From a checkpoint of a small image VAE: 2.99M parameters.
Rows from block 4 of the encoder of a small image VAE, named by matrix and row number. Rows with one number belong to one neuron. Each number is 128 + 32 x the weight over its row's rms, rounded and kept within 0 to 255. All counts start at 0. Numbers have three digits each.
After each neuron's rows are labels from the 100 images, of 14976, where the neuron reaches its largest size: "patch colour" is the nearest of a few named colours to the mean colour under the peak. Only what is clearly more common there than usual is listed. The data: photos with spoken descriptions (Open Images, Localized Narratives).
# gate: MLP gate (encoder.blocks.4.mlp.gate.weight, 256x64), inputs 0-63
# fc1: MLP up (encoder.blocks.4.mlp.fc1.weight, 256x64), inputs 0-63
# fc2: MLP down (encoder.blocks.4.mlp.fc2.weight, 64x256, transposed), outputs 0-63

gate.199:070145124115138163108161111115132148063087099113112144183167124125198051107106083168131095159095141107092081100185110088164113106139178168141154082133118114159105110088136131153170113168126136
fc1.199:042115112140146141153112153110140100073159095160115203147150096136148110153156095148178114114118148099091128167097116117111124129059198150119112143128143128146156178124161164095204152179093119
fc2.199:186150133117169123121139102076086111135096047150153107139154135163111125093092125166174152115079154097179122123159198137078147113188124112142134149067127115124124158188075125123120164083110106
patch colour: pink; white

gate.10:199120131084145119167188137148163102126117090109098099116106141130123117086143200153123089111077144149185123131168194124122117130130131076060120092086131116167138055115165132122138113138162181
fc1.10:147130145102139187146122143194128102114056066095075122146123151137111119154135176111143092134097193146119144158066161122111143130100084113058148157122113109130116096162166129119155071164164185
fc2.10:084137126136106086125169144070105142178159074154115089113176123130105160073120142143147172134099173052149111164158136110089113124207143115145161152100162122085182138145089090148082160129107123
patch colour: grey

gate.154:186120100173115093115141160168151125160122109162060143097114131093133124114156138123101093034134160164141131183138172076155152151137108121124180087119078085131161088174084135097142159105105161
fc1.154:188136109146107110099135168161178121180121132150101129090117117094128137100148163101099116028152170172154113174129165077139135151159090125127151094126081081149145077156090162077123169129101162
fc2.154:098109165092130106155157127074171130144146151115142186153126148147123111110128106106126170108113120121151143196083145069033085095166184112065185106171134121107146087151168109150117155107124119
patch colour: brown

gate.120:143131118093122111123140096129131155111124108129122194056150114064191135102122203106128115125103081130161156102169198178087162126128072132049154074152140151141109152121146132125115171125113109
fc1.120:150128114148181144142095091185156127090088091126119117077130107103176155129073189051102120118085051123108132100123206149117166124117131162119149105126131157123136149179175109127114100162149169
fc2.120:135136116112056121195187144145113090143175130079105158156129121123108136053141041200104177150082128113138135161127114099164117108185151142127119123068127110135132080130132125151145167139105139
patch colour: grey

gate.223:157114126161095078123120195095186108099074118124090124129112156144128087194153144096167094123106177121080161163148063103192120187112148130149116126131147125110176172104124126140098142143096067
fc1.223:190137176192150103101121129104153172107152146081118121098123134114109065182197152174112087126122142153137181136162110112124093124123075093135157181121066096147127136051140125103138125123092104
fc2.223:139115110111154177123137141143134083156078102113142140143093120144213129172090077167115164072103116094150114156110076183090141156109132126097078120189079140135138149192062159116120141145128158
patch colour: brown

gate.42:126135108124127170152118086132090141090106138137085108180054128086151155211118107099109086172087120134100077149143139167132153130081118161124145165138127097107130073164147211106124128089173161
fc1.42:100049131126129118071167164099127126136145111122183131098209139090147117091133141134186185124184127122111154049150105093104116124147114133167107130113138148151141186125068102111068114122120098
fc2.42:139159181144128149167108152114109136123114151196190133094070107085147102150068059088119101128156192101125125106106058126150122136169096124127095160146158112116098113130152085127143109131154207
patch colour: white

gate.19:136142143131113158143126114077112147104142135153200146176119117150194106158113108154124129113165091121139154110092156164063166193128106072127102103147021110133112103081113090120141095139132181
fc1.19:132157109146138117124092137120135169161099108055090119109162170160138079073198156115099119172138144125160155116154123112106057156124150158085153111115210111183149132091137137133139122051116100
fc2.19:099123148142154175156159127137138081150126124127179130088071126164115151078062156115136112088081172099113122108083099126102122106129122107176078108171137201161114118157125151131122094179126217
patch colour: grey

gate.36:106138134101089129165148154168110118100189194171097107156112170115113114128137128132137094098156145136088174160155105097176176147175099123041153102141131124120078164104093095070153095184136114
fc1.36:181141154165115150115115093103129127141073046114165139100152084121152156145135148136102138166094104093158082104114153164078100075078149126214094143109169142136168117154182121162130163093111133
fc2.36:111137134131119129161108180160084023173163127084174171136104110107160132165150176124119112067106149083124155115152123153165140102140081059109150158114137097133151099091115136139170162090100163
patch colour: black

gate.101:186133137099082157102137094157147128119150134097164158164128057177151079101161108108081134125184087156088167119113176165086113096138110110152072158151100170123114131078112084134150122140132200
fc1.101:097134128135154116168153099131088140092169138181102117158096125073109194133097091066161153118084154087166092144118122173171121083196138113095121184136178122155115074176119145123111173118113112
fc2.101:186131107093072135110131159127115117145150122071153192125148135153149090172126107148131135133114082188129193122108142144072149149066113116124034087171136145099134158084126116164124086129153168
patch colour: pink

gate.35:134109113101112155134148157139088071121147121098163100154148099163187131127159103148114164068154087098128122116162162169052111141106162088144139093172046146109095086125105161117139168191114165
fc1.35:116132145099087106099107130098139082163052111129177160130143109134149069096151092134168117131132143104094104096163070137063128111103148164159139117162072161150158201154136188190128147119120158
fc2.35:105179082172120093166138122104099132092115134167068142144152150112110136098105177098076128147155160145082130107093146074167111084141120154153159177115228086158090131102117169128172108120099136
patch colour: white; pink

gate.140:174149123162112160108098154087085180132154105054145104177176148102111100104127117160182113157175122145181140131131103147105105155182086129081101122134094065164113131124178096121121062136089131
fc1.140:157155111213103090109123136131167144136147081085109108092113124132117136118151091122093133125127114082180155139070097120166108141155154141110100086093142160197200187195096161133109114098096110
fc2.140:085114174086094096072123121112151159176064116164100142112123141144118137102157147140159085198148160174130085153188100108138130164110084112076115154156101145140134086111181079101122172110178131
patch colour: white; pink

gate.38:080166107114121186143107108139116152156078127149079107147056120079129094196138110084104071134079121133145103138131125171140162112108113142128151151145144151081111079105199114131153174174084169
fc1.38:163069138162151086114144121153131041136175102133143192121188147150111166087148163154132168126181166119105147095150127113122073140161119134127072099125114168153111158169099142094134096094152067
fc2.38:131159162130118163126106117135119144148145103191112142113076134077137049144171097111080117129162191136138089071167048118141075158119170122118091143099172084126126121177163119133144116134117183
patch colour: white; cyan

gate.219:096052094122144161145138113131107154111184169125097091152138106191179091064168138102119123158156168146135086121128154156061038144120130152143115150098132133134168156133088131099154125110149078
fc1.219:125099157134126123136139069109142115063135117139113151056133171108120127141075159148206137163118120188141154101039177174127068136132140104160137156121131159134098092121135181157140111183148133
fc2.219:140110151139143160159152152105118122120071076163144093130109151137148108115095107113143141137127218091165071146167159135096157127176145110172136171049130118146151202179065121086118153109123129
patch colour: white

gate.216:102183097114116136136103115146148131161107112125091159142073096155154155177166114082101129138152104068144123116144104153180159167075154128142143074157164099085109090082185121143183123195076130
fc1.216:101180101130130109115120122107183125137125110068101142120093086159178159194150073105117142153167104054151131143142112135168182170077159137122115069152152081102126124076141141137179133142077105
fc2.216:138142140117106148133207104097101094104174137111107103139133122140078177094075148112179084123132126162129141202118191156142100078155074107143137172126104146191127127146086081141144139091105077
patch colour: pink; white

gate.15:103168084082125166173114127154094100113129145072086107083090124161136106170185159146132098148107196140112123198146126182178132101157123146101141076134103116145187093178179137139153140130104111
fc1.15:150126202139093134141163160111108147074094111137152138161155100157139154131078101107081131094156115148135130041074100081126116180126064140103131189167090113131116175083118109130133163126081149
fc2.15:130145173145127156167139091109103107093057114138137129162060142121127115163121037109135162096132196127104117129119111131161120157198144090135126159054163096124155141166093106157108127116124194
patch colour: yellow

gate.168:152158123112135111130111153121050151148157133121159143187194133110111121137164143138136158167162144102071076037099089142098139093143085152125171162092134090125105151167100183174128107088127106
fc1.168:098093101142076167088196171138088139185159083100082100107138157116156111130157170109128178114078114146134161087129121126143147137111088183104119107148133190162060104141099138180093103164129127
fc2.168:110132179120140166177108083102160140085079180086104185122168141108106114113144147157088075152204104143112143150099126108125179124130125165178136108179047131139098150121127123109075137122079120
patch colour: black

gate.190:157153100112080110144108123135127195126039107102156144105122186120097175123159174120088094118094171157155077092113102128098175103083140142111105138172146166113117166059159132165161106154151112
fc1.190:164167119126102100148103109119128199107063119132177129111107180132063164121157179133071095123066162151143063093125120114105160092081121141114120151149122167108130161093155118167167103167176113
fc2.190:099104130149164151103161166100149104162185143106141154138134086139152111089061102114157166150127111065108153189095141124182120127104105113097168138102076123146145171220116099147069124088137111
patch colour: brown

gate.41:151135173092105114133133157162081135058057113163130133128148104076148171109134156091112137129097162112145090161114117121149144117098154133125106127174085154108050172195128121207183136142116105
fc1.41:101121153136088136104158139134113083096119112116088168120072091144130091087071154118240120069104131139154119104199113114128105119160132135114144092130166127108136078097110201120150120112165167
fc2.41:160160153155153140145158072090087114111097049146144135114104172148106095147095123151147103138109216088159114140158175134105140116195131111152112135071122089129153159186088071133121157108098140
patch colour: black; blue

gate.173:120133090183103104124111154089166118164111079100097117126103150143106093132166135181117187159161113099092168115133159126097131114073114093136143107096098182111187070101186102158111184104148184
fc1.173:154147109176097153118087138111105161103072135171155098131109136065170083154158090134148144159172174104104174130127107164090172110134120125090175150074130095083106080173138087120163102143194137
fc2.173:092096137108161171059190130134059113136132113085068131122109114126089170130079200176104140162140093187118119097103146090186139123123140143138134133153129140160165124137133139176058147100140106
patch colour: brown

gate.146:120143066129117146135097149167130142122079116094166117090180158156120112128170120120024076198155158115105141167138098108094138153062139154123142123137140145106168093170182086115134168120129163
fc1.146:114134192142160125114147126103123143144137120178078116167061133095140131143101132116217150057120106178113089092116144164192127116190109128112093136148126087154096163108089173160117095163107110
fc2.146:118160142139091166117082103147156094109122163122098164121164129147065114100155060128101138158173183153110146089109175119126083145086182155146103058141119125111151111184131090137071141122151196
patch colour: pink

gate.8:149083119155137073128077098124085116079153096068115165102136141159096166131158104141172178137176148116133141197095086201125107081106116198139131090155164128140117115114153130130139135138064148
fc1.8:146135099089213162110154088151144093189140105204138134161070085095131093117138160112115119096130104142135147077150164132114100137096194079139126123119144083150202163114161136119143128144111088
fc2.8:121055163175108106151105126074177112129126125105139123107127130128102194174174112111131109113203135142177089172116052134157110124115083191110112075173112138125161104075161122107144120130136150
patch colour: grey

gate.88:093178131107113190164143147142118082100106155098112079121115130104096098165150123143136083178117124122121104156115109168144118102117139093192187092211115141116168078190173090109169146147094129
fc1.88:172070144140131066115101118173126173134128138155145165162111104122152116096149107126099161083160136108116161086133088066124110142112165176073060167099114140156090176073100170138095138130099181
fc2.88:133123178097123143134140079123100149096074084163104136156083158092132117187115055070125112158181151161130107087123115103154085178168157152129128117069169084140157117195129133151130092112160141
patch colour: yellow

gate.52:088056093131118154145106083148131122170073087106141154078168135099152126164155104072172148137166099060129149121139178141129157101108125118114095098061159184141131127134162147126169148185114169
fc1.52:212125140155104134092152185111158113106169134135104099153158100147131107048062112175154124159099124168117108128113087123138141127165131123153200139132082118154133148112072152165098116102083067
fc2.52:147137114169138165105106128166054143078114139141079149133148201096049125154113130103157157119162158146162090084109089116124075102106152112170138067092184168129136173145158143095152133141100134
patch colour: pink

gate.156:167153174160133122157103184178095093129117104174074109143155101100094088083150098123140141121160154109136136109084096186126154144136163080142095150138187093139129203200119116153084102092124119
fc1.156:121129120095135119084205093142132128100085151169151213091113160183156142099143134107131117214156126141130042134170127074092098119121074105114150154124130124150142136150135106123117123071158143
fc2.156:184104102149155108157126109147123105132179107191181040105126073209106106151103079119092091095117123116105186138082123147122097114097145171154149145124140103113157160090123159123165124170111143
patch colour: brown

gate.207:185122122137074107141134139147186080091111107109115084086076178074124122163142125137090081175092132160132126137144138182139134075155134128075161120129150137136116118152218074141101145092138175
fc1.207:193111132114085122148143150164195082104128133113141101112085142075131085153126116146055088130112144160132138137136138217126119065141102136081137126131163121129108115177204108159122121116116194
fc2.207:084178128126128146091132128097112143127170148154105178137194144204098174047064136084145145162103181093129125108122116089170142111105106091129172148104094169099168104124091147139113138088136133
patch colour: brown

gate.175:155119143093128072186124128096098124102131129142131159197103176119133091158137129191116110137088134126100114132154172114130122127138188106126110111101118109068071086205191140106151056169110127
fc1.175:140168139171106143088099093138188096142114110080104126074100104147164136116126131103100161146152137154136099109144120128122143107091083141113119117179162153216181087077079105194101193125099137
fc2.175:133129099163174153095093140142095152126133150156179098149105179100085126109100115203140096109085122075140129090118111126156082109144179166154148142088092118126078106170138192096135091164112200
patch colour: brown