config = dict(
    encoder_arch='convformer',
    model='image VAE',
    dataset='photos with spoken descriptions (Open Images, Localized Narratives)',
    train_examples=203450,
    image_size=48,
    crop_scale_min=1,
    horizontal_flip=True,
    translate=0.06,
    rotation_deg=10,
    bottleneck='kl',
    downsampling_factor=4,
    encoder_norm='layernorm',
    encoder_norm_position='pre',
    encoder_activation='reglu',
    encoder_mlp_ratio=4,
    encoder_parallel_block=False,
    encoder_inner_norm=True,
    encoder_patch_size=[2, 2],
    encoder_depths=[8, 8],
    encoder_widths=[64, 128],
    encoder_kernel_size=7,
    loss='mse',
    latent_channels=32,
    decoder_norm='batchnorm',
    decoder_activation='silu',
    decoder_widths=[48, 48, 96],
    decoder_blocks_per_level=3,
    decoder_block='sep',
    decoder_attention=False,
    decoder_upsampling='transposed_conv',
    kl_weight=0.1,
    init='kaiming_normal',
    residual_init='zero_last',
    optimizer='muon',
    muon_scale='original',
    lr=0.012,
    momentum=0.95,
    nesterov=True,
    orthogonalizer='newton_schulz_5',
    adamw_lr_other_params=0.0019,
    grad_clip=3.0,
    steps=3000,
    batch_size=64,
    epochs=0.9,
    lr_schedule='linear',
    final_lr_fraction=0.05,
    warmup_steps=300,
    weight_decay=0.2,
    adamw_weight_decay_other_params=0.01,
)
Rows from block 3 of the decoder of a small image VAE, named by matrix and row number. Rows with one number belong to one channel. Each number is 200 + 20 x the weight over its row's rms, rounded and kept within 0 to 999. All counts start at 0.
After each channel's rows are labels from the 100 images, of 14976, where the channel reaches its highest value: "responds to" is what is common among them; "colour at peak" is the nearest of a few named colours to the mean colour under the peak. Only what is clearly more common there than usual is listed. The data: photos with spoken descriptions (Open Images, Localized Narratives). In brackets: how many of the 100.
# convs1: first pointwise conv (decoder.decb.0.1.convs.1.weight, 48x48x1x1), inputs 0-47
# convs3: second pointwise conv (decoder.decb.0.1.convs.3.weight, 48x48x1x1, transposed), outputs 0-47

convs1.2,189,182,209,194,198,192,201,191,187,184,187,164,215,189,201,205,211,215,200,211,203,191,197,188,182,169,190,210,155,200,207,185,177,195,203,188,222,209,169,266,185,218,189,221,203,186,184,260
convs3.2,204,183,200,204,156,182,214,205,184,209,195,175,182,203,201,201,150,206,189,188,206,217,194,212,207,168,200,243,159,218,191,213,194,216,222,179,196,214,170,164,197,184,181,222,185,193,184,163
responds to: text has "grass" (32)
colour at peak: white (34)

convs1.23,189,183,203,218,171,196,189,181,152,195,200,184,193,207,167,199,180,203,217,220,187,231,176,201,217,186,176,204,256,169,213,198,173,186,188,198,175,207,197,210,220,181,189,204,164,194,204,235
convs3.23,199,180,256,224,203,188,194,204,223,191,208,165,182,192,176,156,182,214,201,157,215,219,196,220,230,172,202,200,175,221,174,214,169,213,198,199,196,188,200,171,194,210,198,215,189,197,219,186
responds to: text has "black" (30); text has "white" (30)
colour at peak: black (82)

convs1.38,225,211,212,220,209,208,208,224,203,204,210,177,202,224,126,179,189,211,184,188,216,194,192,191,208,197,211,201,150,193,238,207,195,213,192,229,174,201,213,190,187,198,198,202,245,202,217,200
convs3.38,225,215,200,182,173,206,219,173,196,230,205,169,214,178,190,219,169,217,169,199,247,199,222,218,199,180,199,198,177,195,185,219,200,170,196,219,172,243,219,193,186,203,177,200,201,215,224,222
responds to: text has "man" (33)
colour at peak: black (56); blue (42)

convs1.47,223,188,137,206,218,185,187,147,157,198,174,192,206,156,162,178,221,198,211,194,196,200,196,206,211,205,205,222,197,213,206,208,186,197,197,185,185,217,211,202,195,212,176,185,202,200,184,221
convs3.47,191,219,218,211,166,202,192,218,188,192,210,237,209,198,226,225,231,245,218,203,206,210,198,191,224,216,195,194,208,163,226,209,138,209,204,226,194,214,183,211,202,182,215,203,169,211,212,208
responds to: text has "sky" (52)
colour at peak: white (85)

convs1.1,210,175,197,203,207,196,197,202,225,232,190,208,209,154,161,202,184,211,237,201,246,176,175,178,181,191,182,236,201,159,209,174,189,190,181,196,196,204,194,191,208,189,180,229,188,207,212,183
convs3.1,185,186,154,184,168,237,188,200,181,229,191,203,206,196,230,200,207,227,217,154,231,219,183,210,196,168,204,210,192,193,197,199,173,216,215,199,231,241,211,194,203,174,191,212,200,198,182,190
responds to: text has "sky" (76)
colour at peak: cyan (53); white (28)

convs1.24,182,192,214,200,204,202,190,167,237,181,175,199,212,205,171,168,208,185,205,228,185,190,181,196,195,197,179,210,173,182,240,235,180,159,206,200,232,218,218,205,168,206,212,209,204,204,228,228
convs3.24,177,206,208,211,168,170,183,195,189,179,174,221,216,201,225,201,196,199,198,197,164,184,186,191,224,178,219,171,224,175,180,173,200,241,174,183,190,179,201,204,216,197,165,198,169,176,178,177
responds to: text has "table" (32)
colour at peak: black (83)

convs1.19,178,196,172,204,205,195,181,203,187,194,212,217,145,225,193,199,187,194,200,163,220,185,202,231,188,186,159,225,204,166,203,207,229,192,178,204,189,216,200,161,192,181,186,227,226,192,224,192
convs3.19,173,192,219,214,179,197,168,185,204,218,193,214,192,218,202,184,215,163,189,203,218,179,145,179,199,219,143,209,198,207,207,203,164,180,197,210,208,165,208,192,216,163,206,201,210,206,197,208
responds to: text has "black" (26)
colour at peak: black (99)

convs1.46,200,237,219,211,192,183,208,202,232,200,260,164,197,212,224,221,216,176,169,170,168,207,204,184,210,193,173,185,188,233,212,201,173,197,184,194,206,181,204,181,224,195,210,224,187,212,207,197
convs3.46,222,184,142,225,195,199,209,215,180,193,180,215,202,224,233,225,225,228,199,188,181,210,231,191,204,164,195,221,210,191,186,219,203,202,232,151,202,186,191,209,205,207,201,191,203,183,176,183
responds to: text has "blue" (27)
colour at peak: blue (36)