From a checkpoint of a small image VAE: decoder widths [48, 48, 96], muon at rate 0.012.
Rows from block 4 of the encoder of a small image VAE, named by matrix and row number. Rows with one number belong to one neuron. Each number is 128 + 24 x the weight over its row's rms, rounded and kept within 0 to 255. All counts start at 0. Numbers have three digits each. After the name is the row's rms in percent of the matrix's.
Before each neuron's rows are labels from the 100 images, of 14976, where the neuron reaches its largest size: "colour at peak" is the nearest of a few named colours to the mean colour under the peak. Only what is clearly more common there than usual is listed. The data: photos with spoken descriptions (Open Images, Localized Narratives).
# gate: MLP gate (encoder.blocks.4.mlp.gate.weight, 256x64), inputs 0-63
# fc1: MLP up (encoder.blocks.4.mlp.fc1.weight, 256x64), inputs 0-63
# fc2: MLP down (encoder.blocks.4.mlp.fc2.weight, 64x256, transposed), outputs 0-63

colour at peak: pink
gate.145 018:122124125133121129110158107124121138146100083149159130130118180149158128139121076130114112166140130142113100140145122146068163120141112095135102155128056113149141103150136152140150115096091147
fc1.145 010:139151151139129150109102120123124137103131154078094148091109090119119122134135163138149117117126142131142155086117114075189099110148148156119156124109167121129092191101103111136120150138135142
fc2.145 016:130115143119170184152125174182119098156126126130150112118080120151116151132116083125119119103139165090159098143134103115085140125141136099160106122135090138131136129170089148116122136125121103

colour at peak: pink
gate.34 027:107130102064111149152102127155133126144051095111137138107088118107108099174154121119129143142121132088131127125133124160149124118106123139126127151119144139134129097142162105121152160191106129
fc1.34 020:107134117093109135174122151110156109142058094095140126112113109101150102170160122123131148145115144083119116141138152156124142104093105172145158141089140139165131127146148129136151149162107120
fc2.34 021:098125145106168102119152120110111112136163114136127076115128127147158118127097170117145123140130138074121101172142153086124144108147093142104164172156122144121121157139095097091130144151158108

colour at peak: brown
gate.64 015:084120148101090096126118095145137155134103136143167129086156134141150152130115119137101121120161183141180110156106119128138135100134128151111124117152130113056143132133155097093100137152139139
fc1.64 011:139149109171154173101151134139114138128168121123101154154095137133106090138119159094124122155100095134121137111133096151129100155144122114141141141096148152188092147120100163156137136082125100
fc2.64 013:123170106112125144102133130141117100112129095142138102161120147119133084149131083125124167140106136120123133101092161158116166156171151126134076147070113151120162140162137132110146117124081135

colour at peak: brown
gate.158 029:112132155140146107104146142167143118129089099087143155090156148123137109095083147083110123146113081178135166119098135159146171097125151160113103112136147132140128135151125133107154126143095123
fc1.158 019:138121098130089162147097120112115116126153133159113088168095117144132142171178103181132125138125194079121090123145113112134113159137119104153154136109123108119114114111128104163136140121146148
fc2.158 025:147171161154170167089129095125093122128107083122178134146125161170142119139112159146136080088128134120129150156116135128105128127138160106134104124128133140081135118147130130091117105125080115

colour at peak: grey
gate.138 070:126121116128161105127134123083108172123150170118150113132137133120149105140142093103137079124151148149134141113175100113116173083123106129151168136143131137149101094126076118097102154156097146
fc1.138 095:131159126133080134149100129174136132146118084105120133145098158119106150122118139156118141121127074104163131148074144136100141128122145136077109129147145113109140145103193093153129134131163113
fc2.138 077:110107150122151092104148101096117103111123148150110094121119130133141151127135128094140129098117174101128079129142139144115158092122114122182142186122149180164097113142107165098120144155133131

colour at peak: pink
gate.73 113:137138166097128134167120099138136114109095093158140097104134171091100112151126086127125078109110140131126126151136139130114133162145130137124136125187169140128121151162165078132138119091113161
fc1.73 091:108126084160125143079122153148111138148152142104109171159135096162143138105144149128113172161139136126137134101122110137155120093105128124127104125074099117122125091098107172127102153177136111
fc2.73 082:137147155112154111132125089167134094136106071160083122131113146113103135182149119162085098166118138161129156097101127146098111144130127135119124134182130099132094152147140131125141129134094130

colour at peak: white; pink
gate.3 008:162203125130128078120119088135107146153098110098105114145117143128142130125137123143114095143139125098129127152133115109084156160079131141117124107148137104122142110096185114120173151160121134
fc1.3 007:134160136121115117150162120075114136145114118102117130145119107147130179115140140172166079140133116096132149146133124098115136150061126163098115142159148141140092112110134095127153092160107151
fc2.3 008:141139160149148129139143116085083123129102079131130111126131129161091146114106162127139152113105140110136114144167164118118135114206109095151133146077143125138132150155117141125102157085111116

colour at peak: white
gate.236 079:115130112129117150155139075122089130062173122110113113160143159132140118164136124091093117110161142125137121130152083118094105099113125137134126126150134169124144156136190126115126118156118161
fc1.236 068:117170159144135088107101165138147146201076106146121156121118122136114126095158129149129135141067122111120146121088142119156122139142123142102125120107091102127143109119075160138128142119122142
fc2.236 097:121114166132095137156128118124154139066129110141131119118120140090160120148140134143111099121174152145137100101159105178137068144089123135111127125131146148133138126139183098132089094134113153

colour at peak: white; pink
gate.192 005:146119095121079162098138161164158109114131158099149126141171113119157138151162146133088095145127160100123122102143141092124108117165150131121113113128123105115134117102132103113148131113146204
fc1.192 005:110152135143157104126117094092111101114112143148138161105130116117130159093116145163131153157181135111156123172154161152134172165132090116124105129094139112120141098086126094100135146125171122
fc2.192 005:152140154134152138124139112089106117134087065144141124148119137150125107125109126135142141122102187087151099123164154130104133115177125104146130144072128115133151161174091116125107147101118128

colour at peak: grey
gate.31 042:116147148138116107145115118136113116112123162130056164114111098116146141139120124125116115118104142157133186123116144124100184152093170111144155112131118090134175135110112146105137109171108163
fc1.31 033:122089103163090159104129150149138103145135097122180108156146130142106119121148155124142116136137130106106100163122106135147086119155080145106094153149164133128081159135134127145112156083155109
fc2.31 043:130088107109119127093125123129129172142124079152130086109099121187133102144116097158130109102112160120121165149111119090112139154146177149107149142095107155157135167124145117117160140103140123

colour at peak: white; pink
gate.55 006:116113113140144097145146170135125098157105128092124112144157093096164084193129106077131086154125108134122101151167130148121150151147115105145118130144126133115118172097100127129136160155118135
fc1.55 006:126099193100080145129090120110138124132147161156125172117146118082121139127137078155114101118113129143123118126123113083156096082130138160144163159121124112149110135144141150126137115083149123
fc2.55 006:140142144131155134129128123091128115123089090123130133138130165154157081145106092119121135117126192091155089142160158143104143115174138110114118150107124110104144143187093107107129157101127123

colour at peak: pink
gate.116 071:174155092112131174106084124136170140110108116146128115100113146118116082158129099150117138096119153132155135146128118103129118117107150147085137152152158074077143143154121125127139162144098132
fc1.116 064:164148080128135168106081136133174145108121109138121122101116154131135081159153096151103127100096128117150125150136120105141124096116148127099136159154160102066140152162125119133124160136098131
fc2.116 068:130100107113140144124171141139151142103111125119127095136125128131128104085092171153142163129100144094135113145144132087138114071145174101140146139105165147163102185103138113097152133118137112